Rows from block 8 of a small self-supervised image encoder, named by matrix and row number. Rows with one number belong to one neuron. Each number is 200 + 40 x the weight over its row's rms, rounded and kept within 0 to 999. All counts start at 0. After the name is the row's rms in percent of the matrix's.
After each neuron's rows are labels from the 100 images, of 14848, where the neuron reaches its largest size: "lies over" is the class under the peak; "strongest on" is what is common among them. Only what is clearly more common there than usual is listed. The data: Sentinel-2 satellite tiles (TerraMesh). In brackets: how many of the 100.
# gate: MLP gate (model.blocks.8.mlp.gate.weight, 512x192), inputs 0-191
# fc1: MLP up (model.blocks.8.mlp.fc1.weight, 512x192), inputs 0-191
# fc2: MLP down (model.blocks.8.mlp.fc2.weight, 192x512, transposed), outputs 0-191

gate.323,102,114,147,170,200,155,173,200,200,151,216,138,223,241,205,176,211,184,264,200,172,146,200,255,163,156,236,200,200,239,267,200,114,200,200,200,167,266,238,237,200,200,232,200,186,257,223,238,112,238,188,213,190,214,241,133,200,80,200,158,146,178,110,230,177,185,200,153,200,200,163,200,267,225,266,282,170,200,278,242,169,200,200,174,224,153,159,140,239,171,200,146,224,175,239,200,203,220,145,282,200,200,174,137,157,234,200,193,260,200,200,242,242,200,184,250,203,200,200,226,232,169,200,185,200,240,270,200,138,188,244,188,200,200,200,167,228,209,185,305,183,201,200,302,234,200,224,200,200,230,279,277,179,200,148,200,200,193,200,260,220,156,127,184,202,186,185,200,171,177,90,200,224,186,200,275,200,229,261,250,200,200,237,200,200,118,156,200,112,142,253,200,200
fc1.323,101,200,251,200,141,200,264,224,156,272,252,133,214,205,186,233,231,205,200,135,219,122,180,190,138,213,236,181,154,156,200,200,200,186,200,200,200,200,200,200,244,191,200,168,200,200,200,200,223,184,145,200,211,200,113,150,167,260,137,168,257,247,215,118,246,226,233,268,182,152,158,157,280,193,195,292,227,285,225,200,211,200,158,267,200,200,200,200,249,193,171,200,202,233,210,200,193,125,172,200,142,200,113,169,200,180,279,200,200,228,200,200,167,256,200,209,224,200,191,229,152,200,147,139,200,259,200,200,235,86,200,241,207,151,297,215,200,160,200,200,187,228,319,262,169,160,200,200,148,286,224,200,230,179,168,140,200,137,200,168,162,227,200,172,200,244,246,200,200,137,200,216,128,200,258,203,126,244,251,169,191,200,187,304,173,200,200,200,200,187,251,200,289
fc2.323,098,157,218,152,231,264,145,231,200,214,226,226,141,200,200,153,147,146,215,169,200,253,165,189,200,129,153,160,200,245,248,200,195,200,229,147,255,294,248,226,221,200,200,200,258,178,200,200,146,230,246,133,200,131,208,256,198,200,200,200,200,220,200,174,200,200,155,206,154,200,200,200,200,200,326,208,200,237,213,217,189,200,244,138,200,153,200,82,131,200,255,198,250,190,189,231,203,200,184,142,213,240,200,214,228,201,200,250,137,186,243,200,181,200,256,167,128,192,233,153,187,267,262,255,200,256,301,149,170,218,215,149,219,180,163,200,200,261,168,200,163,271,200,256,162,185,263,200,324,200,209,252,257,200,203,148,200,171,145,296,182,226,200,200,200,176,261,124,148,246,200,200,186,166,198,200,200,128,267,242,209,109,200,200,272,200,200,233,200,230,200,200,239
lies over: snow or ice (59)
strongest on: snow or ice (64); main land cover: snow or ice (61)

gate.5,099,200,200,152,200,219,200,200,200,220,200,256,200,265,252,260,209,82,199,274,200,145,159,200,239,200,187,200,113,204,146,200,200,200,251,216,200,200,200,200,254,246,200,127,210,200,124,200,200,200,279,272,193,198,247,270,200,217,200,243,149,246,242,200,200,200,200,200,177,156,138,149,200,163,170,189,227,234,163,202,200,151,200,200,171,223,180,200,181,247,200,200,310,180,171,222,200,200,200,168,200,208,254,200,200,177,200,200,258,266,200,216,125,200,251,235,200,258,228,177,132,227,141,202,121,211,165,206,253,185,200,257,200,271,245,173,214,176,225,150,200,224,138,211,200,200,259,251,157,166,240,219,137,199,200,171,200,200,168,223,188,258,200,233,246,173,135,200,297,237,267,113,200,188,253,190,200,200,113,91,225,200,205,88,186,221,200,167,231,126,162,291,238
fc1.5,099,123,140,133,183,159,200,200,200,200,200,200,132,175,127,190,200,257,219,200,181,245,248,311,151,200,208,250,213,200,200,266,87,200,213,140,185,201,155,168,211,200,214,200,121,218,256,234,200,200,213,184,266,164,194,200,203,190,222,250,265,200,173,200,200,224,173,165,200,259,200,175,200,200,154,200,172,244,243,223,228,170,159,229,171,204,264,240,230,200,148,255,132,195,248,168,200,200,235,200,200,166,211,200,194,186,182,229,185,132,200,232,200,146,242,157,200,140,153,278,172,252,181,252,268,302,200,255,161,282,200,213,200,164,190,220,289,200,194,181,233,248,205,191,182,183,152,200,200,200,178,101,267,271,174,170,155,138,238,197,200,230,200,200,247,200,156,215,200,237,200,169,121,200,200,169,152,220,129,260,276,260,200,340,200,224,200,200,186,235,229,172,166
fc2.5,097,179,167,200,273,191,200,203,167,175,205,186,200,200,250,234,200,159,200,147,162,232,183,153,200,200,204,136,269,179,227,200,137,200,256,262,168,200,239,112,291,151,200,216,264,158,215,153,146,229,246,278,119,130,145,160,200,263,200,197,126,200,172,211,246,220,208,229,132,200,145,172,255,167,228,191,196,200,216,218,200,183,221,208,200,223,134,183,111,255,218,200,252,200,201,200,296,232,200,200,232,245,200,200,162,200,256,200,243,200,151,200,136,82,191,133,284,242,200,253,197,152,200,169,231,200,200,212,292,124,186,157,101,200,198,250,175,200,200,169,226,285,254,200,132,197,140,134,213,145,271,209,200,143,200,185,175,200,176,200,183,167,188,200,185,243,110,200,200,200,200,159,200,140,181,200,202,200,200,159,230,173,152,200,156,225,256,169,218,234,200,201,181
lies over: water (31)
strongest on: main land cover: water (33)

gate.415,095,200,200,176,200,200,228,133,200,200,249,171,165,170,187,200,320,200,200,145,168,137,160,315,221,206,200,151,216,204,246,262,200,229,200,249,214,200,173,236,200,200,269,221,253,130,138,223,204,200,167,200,169,179,210,166,224,200,177,224,261,168,200,190,161,165,237,121,242,184,223,230,118,264,212,200,143,278,277,118,263,160,200,205,200,200,213,209,200,257,125,200,200,173,274,144,207,172,200,200,200,159,177,200,215,152,200,152,197,200,229,160,243,242,225,211,200,209,200,239,281,200,155,200,200,183,180,196,254,260,200,206,150,168,153,153,200,254,291,161,200,200,167,281,200,143,200,216,188,200,261,200,239,200,108,200,113,200,165,176,217,210,154,244,200,200,136,200,166,119,200,200,179,200,260,161,200,200,250,200,200,149,79,215,166,119,200,154,256,258,200,218,200
fc1.415,091,160,223,200,227,200,186,236,114,200,219,200,200,152,252,200,268,175,209,118,154,157,200,134,211,129,248,157,172,123,143,272,200,219,226,168,200,165,181,200,178,200,172,159,222,177,201,219,271,165,210,164,245,165,237,129,135,200,230,187,200,169,145,200,209,227,200,130,200,251,200,270,246,174,191,253,182,254,185,144,216,221,224,236,250,200,150,236,238,251,200,200,163,200,186,200,240,231,252,200,238,200,200,200,249,200,168,115,200,285,229,178,200,247,119,200,178,153,163,200,131,233,181,130,146,200,200,200,200,204,224,116,200,142,173,161,132,212,269,125,157,147,143,235,238,200,248,159,149,248,228,166,245,200,96,210,206,253,179,215,211,200,289,200,223,200,200,245,265,200,286,200,200,268,235,176,144,178,143,200,126,199,190,265,159,200,235,192,210,200,200,200,255
fc2.415,106,254,135,133,131,216,200,200,189,189,200,234,140,204,168,164,208,170,283,230,275,200,123,223,200,197,239,279,219,164,200,247,200,158,190,214,200,244,200,199,217,174,167,200,237,216,200,225,152,274,172,200,217,161,200,200,200,302,200,188,264,224,200,200,165,200,185,138,149,199,279,233,249,263,177,171,200,142,149,115,200,220,179,153,200,210,185,271,206,248,239,200,224,150,200,338,224,153,189,249,161,233,227,181,227,200,200,200,137,109,213,200,130,228,215,243,204,179,152,169,237,160,231,180,205,291,81,200,215,181,200,216,185,225,200,144,200,190,259,138,205,171,179,157,200,91,234,200,183,200,201,200,200,173,200,168,200,200,200,200,165,227,155,180,200,253,180,145,136,176,200,107,221,144,287,200,171,152,231,177,195,210,172,236,165,225,174,234,237,200,200,109,200
lies over: water (35)
strongest on: main land cover: water (34)

gate.59,099,200,161,216,230,130,241,156,181,203,248,160,231,209,238,218,232,200,137,232,247,244,133,244,143,200,219,236,180,178,220,200,298,200,223,134,200,200,200,243,151,202,200,223,237,239,200,198,164,226,264,219,216,249,127,250,200,200,101,233,200,237,256,293,200,200,260,200,190,200,169,200,200,184,200,200,200,149,200,200,216,154,180,132,200,200,230,244,200,212,269,216,129,203,251,182,165,200,234,118,172,200,134,238,300,249,200,200,199,230,220,280,200,219,150,200,248,159,237,200,200,200,130,200,242,200,134,200,134,215,136,200,200,200,170,226,130,188,172,192,229,231,216,247,200,200,147,249,179,157,138,144,239,174,158,168,108,244,274,192,200,218,154,239,189,200,149,162,200,303,230,203,265,133,182,221,165,320,237,260,227,239,200,164,204,155,176,231,166,208,156,200,234
fc1.59,096,228,170,200,274,177,200,200,219,251,200,239,212,162,200,149,200,167,200,197,178,200,142,200,228,217,130,200,200,200,264,200,229,290,238,200,200,223,167,127,123,200,213,200,178,251,200,174,145,200,239,160,129,200,200,242,200,200,254,252,242,137,178,251,200,228,200,216,273,215,271,200,116,200,200,134,200,243,221,229,204,200,256,297,129,172,142,230,200,181,226,111,174,147,200,200,181,200,232,159,224,266,223,190,200,237,261,144,200,200,200,154,141,149,235,150,268,171,140,237,149,146,189,191,200,207,219,170,200,167,278,120,225,229,200,200,154,244,273,253,200,200,208,193,161,274,200,242,123,200,175,200,233,200,200,152,200,252,226,200,240,170,231,200,219,192,137,221,200,139,119,171,238,150,200,129,200,297,200,143,200,246,153,159,200,204,301,155,200,138,226,214,183
fc2.59,095,144,222,200,241,199,200,139,200,272,222,247,236,180,200,214,181,225,230,200,131,137,200,200,169,183,271,198,289,308,187,146,200,200,200,186,205,200,153,129,200,254,152,88,185,200,223,119,210,200,219,166,200,200,200,219,303,246,221,128,240,265,245,200,176,222,186,172,200,200,200,211,246,200,200,203,269,200,252,200,294,215,189,199,212,229,278,230,200,249,174,200,192,200,200,200,284,107,238,198,187,251,158,222,153,255,200,200,215,147,120,200,200,160,265,200,276,186,200,200,163,160,221,161,202,239,81,200,200,169,165,200,227,200,201,170,126,111,219,218,200,200,182,217,128,122,200,232,232,263,216,89,178,201,158,200,178,200,200,209,215,275,200,200,200,200,277,190,217,200,189,310,238,200,185,151,218,212,187,200,172,200,226,232,145,187,200,212,219,214,200,183,200
lies over: trees (46)
strongest on: clouds (40)

gate.383,109,175,200,129,148,247,166,229,203,200,266,200,140,180,225,209,187,271,205,200,200,127,200,200,241,158,200,246,196,178,200,200,202,200,167,222,240,189,214,200,200,200,201,116,200,200,176,200,200,200,200,200,158,186,200,229,169,241,187,173,170,200,165,150,200,237,275,171,200,218,168,225,231,224,302,273,120,245,200,116,275,207,200,283,158,309,200,187,200,144,200,200,189,251,202,177,179,247,200,200,200,200,109,217,192,177,200,200,236,270,243,220,152,226,200,200,230,219,200,245,217,200,258,200,200,202,108,120,175,250,211,145,245,161,200,142,245,200,199,226,265,302,186,183,200,182,276,200,172,200,200,239,139,200,200,200,200,164,188,216,220,178,278,237,200,232,234,239,185,301,200,200,176,172,256,154,244,285,200,200,117,225,140,277,200,200,299,224,149,281,233,276,200
fc1.383,113,153,206,290,279,197,261,195,281,162,200,134,258,236,200,136,227,168,162,272,181,183,160,200,200,277,185,200,189,168,273,209,200,167,200,200,158,197,223,246,200,175,200,277,238,252,200,200,164,200,222,240,200,230,210,200,283,234,200,235,276,200,185,261,200,200,220,220,200,237,200,200,233,200,120,156,311,156,200,225,200,224,200,200,229,151,226,292,268,256,159,200,200,182,200,200,200,200,176,107,200,165,292,200,200,200,160,200,200,174,200,243,233,200,115,248,191,200,200,200,167,153,148,200,236,147,233,282,257,165,177,242,140,216,253,200,166,200,156,162,158,157,195,158,160,248,200,200,252,182,200,262,254,200,142,140,200,219,240,214,197,172,141,206,221,200,207,112,95,149,200,200,212,188,235,227,148,200,200,154,273,168,237,200,268,220,124,235,225,186,200,200,246
fc2.383,099,139,175,147,109,145,200,238,225,186,139,173,259,200,168,200,265,200,200,200,200,200,270,254,200,200,134,173,200,260,200,200,114,244,268,98,203,153,225,250,200,159,296,222,200,247,142,164,107,287,269,153,200,226,140,275,172,247,200,200,167,186,206,200,195,205,156,226,161,173,200,243,172,181,262,213,170,217,200,215,209,126,183,200,176,154,120,175,116,200,200,204,228,200,181,171,200,200,200,179,200,149,214,187,270,237,204,178,200,144,123,200,200,172,200,223,200,201,113,223,248,180,200,260,200,277,200,200,219,135,208,137,188,248,200,256,200,133,185,249,200,220,200,171,187,167,200,200,200,218,200,150,155,187,284,200,200,147,188,200,145,200,200,221,154,142,234,247,118,200,195,183,149,214,200,154,260,211,200,200,200,126,148,187,173,200,248,311,200,200,200,249,200
lies over: trees (42)
strongest on: clouds (55); main land cover: trees (46)

gate.295,101,172,165,147,200,160,210,200,225,200,144,173,261,154,200,242,221,131,161,184,228,250,251,149,200,246,200,200,214,185,214,200,170,232,200,196,109,200,277,244,251,187,155,155,213,200,163,200,166,111,240,200,157,157,159,171,200,131,231,146,200,177,200,247,182,200,174,111,193,232,200,170,176,200,200,225,277,161,186,246,135,200,177,267,170,200,131,167,154,130,163,218,168,200,153,200,200,173,158,181,166,218,171,235,232,254,200,259,265,246,200,229,188,241,252,172,200,200,259,213,142,262,200,273,247,252,172,200,209,200,157,244,141,213,216,200,229,156,156,200,157,227,69,142,226,200,200,164,185,193,180,231,112,170,200,239,151,200,172,200,140,269,151,166,119,151,200,174,240,200,200,236,187,279,182,200,200,218,259,242,247,160,205,141,200,200,136,143,262,127,207,168,139
fc1.295,097,200,188,285,154,189,155,208,170,151,145,200,200,200,200,179,264,168,111,200,305,159,217,200,190,213,203,154,200,200,256,200,175,185,200,137,188,200,212,200,141,200,145,200,238,145,216,225,200,158,143,161,122,231,230,128,209,269,200,200,200,200,145,260,171,200,188,200,222,153,200,177,94,237,271,208,130,237,296,296,187,220,200,162,227,163,200,260,200,200,132,158,156,247,200,200,227,200,200,200,173,166,152,139,200,183,200,149,275,200,147,200,171,277,286,241,281,200,248,195,200,200,215,167,230,242,228,269,182,183,165,257,149,251,163,200,141,301,146,253,209,142,200,200,216,206,200,213,200,161,153,200,297,200,227,145,200,200,199,203,200,193,261,252,229,200,200,146,143,175,200,216,200,237,200,200,200,181,233,207,176,137,200,129,200,173,135,136,192,200,248,200,200
fc2.295,087,219,200,142,200,200,258,200,200,275,274,200,183,157,248,93,200,239,260,137,224,209,233,170,164,242,200,222,253,200,264,200,147,251,246,245,236,200,160,200,200,200,200,200,243,162,132,200,191,200,276,241,197,183,305,158,200,200,200,168,200,269,200,200,200,200,274,192,148,200,158,240,183,200,142,200,174,200,256,189,174,200,226,193,200,247,200,216,285,136,200,200,227,226,189,140,194,289,200,200,221,200,201,239,215,290,182,173,200,227,181,278,200,200,200,200,200,200,200,140,198,200,168,90,272,55,207,223,200,149,200,200,200,233,169,240,138,200,215,200,200,200,200,259,216,200,165,249,255,200,207,148,173,163,227,255,200,267,262,196,163,200,200,200,200,145,228,288,222,200,183,114,200,158,254,242,135,163,179,226,177,200,200,200,145,200,287,252,200,201,241,255,132
lies over: water (37)
strongest on: main land cover: water (41)

gate.121,112,219,194,200,200,274,148,205,157,172,252,175,97,200,201,200,200,271,207,116,252,214,185,290,255,104,152,234,152,200,200,200,235,228,200,180,123,211,200,200,200,200,161,221,223,200,168,265,182,176,227,200,128,157,200,225,260,200,249,260,103,169,149,137,162,200,170,200,133,208,200,215,246,236,144,159,114,134,240,200,184,263,164,115,177,200,200,160,280,200,171,269,167,200,220,210,244,220,167,194,200,245,200,232,194,200,200,218,200,278,192,200,130,160,200,216,200,161,163,214,154,236,200,200,200,200,200,217,229,171,189,143,296,200,200,130,209,220,239,135,247,200,200,257,210,124,190,164,236,200,225,242,243,144,200,224,233,200,166,251,223,213,201,153,200,113,185,182,200,219,283,140,228,236,264,236,186,200,251,197,222,167,200,212,225,232,278,200,235,200,106,167,200
fc1.121,109,187,182,197,173,229,321,139,200,139,180,200,226,228,226,275,200,285,178,238,153,208,200,272,325,200,202,200,173,219,217,215,145,200,261,200,162,200,200,272,201,176,236,252,171,175,146,256,180,266,234,223,179,247,218,200,200,200,183,200,157,126,148,200,200,178,272,200,187,192,200,195,128,161,137,176,293,200,177,249,200,181,254,280,200,200,105,220,242,241,200,279,200,200,200,137,207,202,200,219,169,200,164,324,231,200,221,233,261,128,182,241,278,200,200,200,130,200,200,200,200,173,175,206,200,220,200,167,188,200,213,200,138,200,200,107,222,200,177,233,256,225,152,176,200,209,230,128,200,249,200,202,200,200,177,147,148,270,200,247,232,178,116,214,200,280,237,208,219,200,200,115,227,200,154,200,206,200,200,180,158,198,256,200,158,169,251,200,157,200,243,141,214
fc2.121,119,200,167,233,260,200,230,200,200,200,186,228,221,283,272,173,97,94,163,202,168,200,200,191,200,171,200,200,192,169,182,153,208,170,197,200,210,167,200,173,157,268,206,207,200,140,191,200,192,219,209,162,230,169,227,75,213,201,217,200,100,212,181,200,146,169,261,230,200,200,154,240,302,171,260,223,204,226,200,161,208,254,209,175,200,227,236,165,214,200,247,275,267,200,234,153,178,200,119,248,200,136,200,173,170,237,165,173,206,164,175,154,200,165,169,120,181,204,180,200,200,208,234,163,148,200,245,200,153,192,200,278,200,205,217,230,226,99,101,177,118,211,176,219,299,175,230,248,246,113,240,211,173,132,167,197,200,200,222,186,156,176,200,219,165,200,108,261,126,213,207,180,200,178,200,209,161,200,137,238,200,133,213,178,170,169,140,200,301,200,175,200,192
lies over: clouds (27); water (27)
strongest on: clouds (76); main land cover: trees (40)

gate.167,107,195,139,200,229,245,249,244,174,200,200,233,200,211,200,224,138,321,104,200,236,243,142,167,251,162,252,200,200,200,223,200,200,258,200,176,200,200,200,252,200,200,213,200,227,114,200,200,252,200,245,232,200,243,200,176,123,200,148,233,149,200,156,203,150,165,239,222,181,260,224,188,219,200,200,221,141,251,195,133,262,200,176,168,257,236,194,171,248,200,175,115,169,190,200,200,160,200,200,196,200,121,152,188,280,239,204,177,296,200,172,227,200,200,200,143,101,260,200,238,170,227,200,200,200,160,182,200,141,276,76,276,173,164,173,268,216,159,180,239,236,232,200,115,200,200,230,203,200,236,200,184,294,200,231,200,200,140,244,218,256,224,242,208,220,251,200,219,231,167,236,125,200,200,200,223,234,200,243,159,200,149,250,232,122,212,176,200,147,252,235,152,268
fc1.167,108,277,144,164,200,254,198,245,251,200,200,288,226,144,151,131,188,259,134,200,185,200,134,228,179,200,184,119,175,200,200,210,165,200,141,204,200,229,200,219,171,200,245,271,158,163,143,165,185,214,200,222,160,212,126,200,193,154,153,190,139,200,188,200,123,159,237,279,244,200,200,200,265,212,161,126,200,261,249,141,270,184,109,200,274,200,200,200,208,136,167,205,166,220,200,200,166,200,275,254,175,193,145,257,288,244,218,178,227,249,168,216,266,200,213,168,133,250,153,267,250,200,200,200,166,114,200,244,168,274,134,200,285,213,200,200,200,200,255,200,282,239,200,177,187,200,200,200,226,201,216,186,264,185,225,200,240,158,200,200,228,186,263,153,260,274,200,200,222,200,214,145,258,222,221,200,172,200,200,159,208,200,239,155,200,200,286,200,160,268,200,197,218
fc2.167,114,200,168,156,254,215,226,200,248,200,232,200,216,229,223,146,189,214,200,178,197,198,256,200,200,128,180,222,151,171,200,180,218,180,129,255,200,200,155,209,216,230,179,182,182,248,242,219,234,200,193,249,165,171,258,242,200,99,191,200,267,234,179,200,200,200,227,225,200,200,232,101,165,243,126,178,143,161,240,217,215,174,184,251,283,159,174,200,252,142,124,249,167,152,278,141,200,120,220,200,216,253,200,200,139,265,200,200,187,200,200,222,258,143,151,256,192,200,208,165,236,200,217,196,245,203,200,254,154,179,187,302,141,200,231,137,200,200,236,145,196,190,80,211,211,104,140,189,127,149,151,250,200,119,200,206,161,203,233,204,201,147,260,126,148,171,200,200,200,200,269,225,176,259,144,120,200,200,260,246,200,222,211,253,200,192,176,228,242,132,183,187,185
lies over: trees (55)
strongest on: clouds (69); main land cover: trees (51)

gate.129,102,200,294,150,204,158,200,201,273,243,283,200,215,274,152,207,200,169,200,200,292,200,251,236,200,200,200,135,200,258,200,200,195,200,200,163,143,138,157,221,225,200,200,200,168,200,161,123,114,210,200,200,211,266,174,157,130,156,268,200,200,243,195,200,200,200,200,202,157,173,296,215,235,176,286,200,169,114,241,101,174,200,204,200,154,263,192,175,200,200,200,169,166,232,238,200,177,200,206,274,246,185,178,274,245,200,252,217,200,200,140,280,124,170,253,196,200,162,236,273,200,149,200,211,131,114,238,250,221,191,200,200,158,200,151,180,250,226,234,200,190,259,168,254,200,149,124,200,291,174,167,247,200,200,232,148,296,231,224,200,200,201,222,200,246,273,200,200,135,143,200,207,200,187,180,200,211,200,200,200,200,273,222,160,200,243,200,147,221,153,200,155,222
fc1.129,093,200,122,296,176,200,176,145,200,236,200,301,170,152,277,200,200,238,199,162,139,200,190,185,162,200,134,233,200,242,280,245,200,136,194,216,200,224,287,200,200,240,200,116,220,210,200,265,200,231,251,200,148,136,200,254,200,200,200,200,200,137,200,195,189,200,164,256,240,200,153,200,155,231,176,200,278,223,178,264,187,180,200,200,173,200,200,274,232,200,317,249,200,200,200,200,200,196,209,200,176,200,200,161,200,244,127,209,228,161,275,200,225,200,214,200,139,200,200,200,200,200,200,200,212,200,200,145,200,309,282,166,200,235,285,202,142,200,98,93,279,158,228,131,171,244,287,200,197,235,231,130,200,146,200,270,213,165,200,200,200,220,128,229,235,200,175,200,149,258,223,200,200,200,200,200,120,196,223,223,200,194,200,200,272,237,233,200,200,244,189,179,249
fc2.129,093,279,165,228,200,241,279,154,194,178,82,200,196,169,201,225,188,229,200,200,202,263,244,256,255,214,189,234,142,200,255,200,260,200,200,233,200,261,162,200,158,194,200,226,200,200,204,245,181,172,160,166,252,294,184,113,200,161,260,208,167,248,236,200,169,176,196,200,200,144,345,214,143,240,144,210,122,216,229,156,200,200,200,172,205,200,214,200,261,161,200,200,179,222,200,278,169,132,200,200,164,200,190,111,228,200,200,200,200,200,249,256,200,148,185,196,277,232,266,139,238,163,224,200,200,193,126,200,161,189,118,219,258,179,173,200,200,200,224,168,193,200,121,237,68,137,170,213,261,262,208,200,262,194,268,168,200,186,263,215,187,200,200,269,200,231,171,174,200,212,200,144,226,200,200,126,216,182,200,201,162,261,134,200,187,200,200,182,198,193,276,203,180
lies over: snow or ice (36); water (29)
strongest on: main land cover: snow or ice (38)

gate.453,095,214,200,137,161,239,229,200,200,267,200,200,278,206,289,118,200,247,283,122,200,215,212,252,200,156,200,154,177,259,160,233,246,231,200,200,200,200,161,230,154,154,226,200,180,256,149,236,226,177,216,186,200,244,222,230,171,200,200,216,225,200,220,229,235,171,200,200,237,157,122,135,162,251,200,200,249,200,228,139,200,158,247,200,227,305,129,208,200,230,240,221,219,200,200,164,194,260,200,136,167,200,153,236,278,200,190,216,200,125,259,231,200,200,200,200,200,246,192,200,200,153,203,200,200,183,172,261,211,200,131,212,235,145,200,213,81,317,237,195,200,200,257,172,200,200,168,138,289,200,200,179,274,183,200,200,156,200,188,144,200,259,285,240,200,241,166,145,129,234,280,200,200,238,158,174,136,200,290,200,177,232,200,194,200,244,263,164,265,200,184,200,154
fc1.453,098,162,200,99,200,209,200,169,200,177,130,264,200,161,153,176,166,232,154,277,296,181,266,225,200,200,141,247,200,149,173,164,200,127,171,169,233,212,242,169,253,202,120,244,200,118,200,200,200,158,227,261,302,145,165,258,121,204,200,200,200,200,200,217,156,185,135,239,200,241,200,218,200,162,270,200,86,200,200,200,145,251,200,200,136,232,189,150,200,123,200,200,157,200,267,222,254,120,200,200,185,200,237,129,186,181,187,198,277,268,200,200,165,193,200,142,258,167,200,167,172,206,200,176,217,257,200,200,200,267,257,213,200,184,200,188,230,176,247,200,197,177,241,185,131,200,177,200,200,264,150,168,190,229,134,200,224,200,200,148,187,191,262,138,172,234,248,234,258,200,261,165,210,185,174,200,234,85,232,241,200,200,200,157,207,183,165,171,200,200,119,164,187
fc2.453,105,200,250,104,309,262,147,192,228,175,186,222,205,200,200,200,262,200,219,219,131,200,221,179,283,200,144,274,173,187,89,200,220,188,269,200,200,250,241,214,251,170,200,217,165,232,200,312,143,200,164,268,158,141,214,200,246,248,200,232,200,271,144,229,180,179,204,241,169,200,140,188,200,215,142,200,221,200,259,147,189,243,139,157,200,246,228,200,236,159,200,270,200,200,149,152,233,276,187,233,200,153,211,223,207,200,245,200,200,259,250,200,200,208,200,131,196,245,185,235,175,247,200,161,200,166,185,223,221,229,267,200,232,200,295,266,200,183,214,200,135,240,236,207,200,112,241,200,188,154,184,200,200,214,164,235,239,200,200,168,166,200,212,241,162,141,200,181,211,246,210,196,127,200,222,237,200,200,201,243,368,263,200,200,200,165,167,200,161,250,200,200,176
lies over: water (85)
strongest on: water (91); main land cover: water (83)

gate.425,106,200,200,205,228,200,150,244,200,198,271,145,245,236,127,179,200,206,231,180,246,200,200,154,247,232,161,200,200,200,200,269,187,207,216,200,200,159,178,200,271,200,200,196,200,114,122,200,200,200,171,249,224,242,234,200,219,200,151,122,200,200,166,200,200,175,148,329,249,200,205,197,226,125,172,148,185,268,224,236,212,301,172,216,205,253,207,271,286,217,277,174,160,73,229,135,218,129,117,235,200,200,217,173,225,200,202,163,200,200,247,200,184,154,182,200,174,200,200,236,200,200,200,195,200,162,103,156,242,156,159,140,186,200,237,211,257,200,200,190,200,239,201,169,200,174,338,248,200,200,139,244,218,222,200,136,253,263,231,179,152,266,242,199,219,178,247,204,184,200,156,266,200,134,200,200,157,200,200,262,171,177,133,240,200,200,207,213,238,246,171,165,233
fc1.425,102,200,159,137,241,220,200,200,200,240,200,19,260,166,191,175,140,153,200,200,162,200,247,176,181,200,158,144,280,217,200,240,167,268,200,167,170,150,192,269,243,202,200,187,241,154,141,168,200,222,164,210,265,267,218,200,172,252,155,141,187,200,200,200,106,175,189,168,200,200,197,250,269,200,207,217,202,200,199,171,163,251,218,143,152,131,200,224,236,259,172,175,200,124,226,200,266,194,200,200,250,161,169,216,167,200,200,273,178,292,200,200,200,200,243,227,200,238,238,242,200,200,229,196,159,230,94,240,151,143,180,192,200,200,200,233,145,131,262,149,273,310,237,176,200,200,249,200,270,244,200,172,251,166,227,140,200,226,245,244,185,201,227,228,200,200,280,170,218,224,163,155,213,162,247,200,244,234,230,222,168,200,138,211,221,224,224,216,220,250,187,200,211
fc2.425,111,211,200,231,200,231,200,200,201,150,274,200,200,143,138,200,200,248,151,200,208,200,155,189,281,249,233,200,189,200,206,140,200,215,200,163,113,160,234,218,221,137,200,149,114,185,132,254,195,274,200,171,224,200,143,210,200,200,183,200,185,200,117,200,168,161,200,147,172,219,141,118,200,201,156,221,162,200,116,200,248,192,143,220,154,200,253,234,164,236,155,264,206,236,200,200,194,296,213,283,200,157,119,225,184,200,200,200,230,292,200,156,200,150,143,200,200,281,275,234,200,225,191,200,203,200,218,270,242,166,173,200,200,200,244,215,200,140,151,200,224,226,247,212,159,131,237,217,236,133,162,200,240,200,218,121,248,189,215,133,181,161,119,178,180,168,176,253,116,200,149,259,200,223,200,200,259,200,200,184,200,146,200,170,200,151,199,176,264,106,213,254,272
lies over: water (36)
strongest on: clouds (36); main land cover: water (31)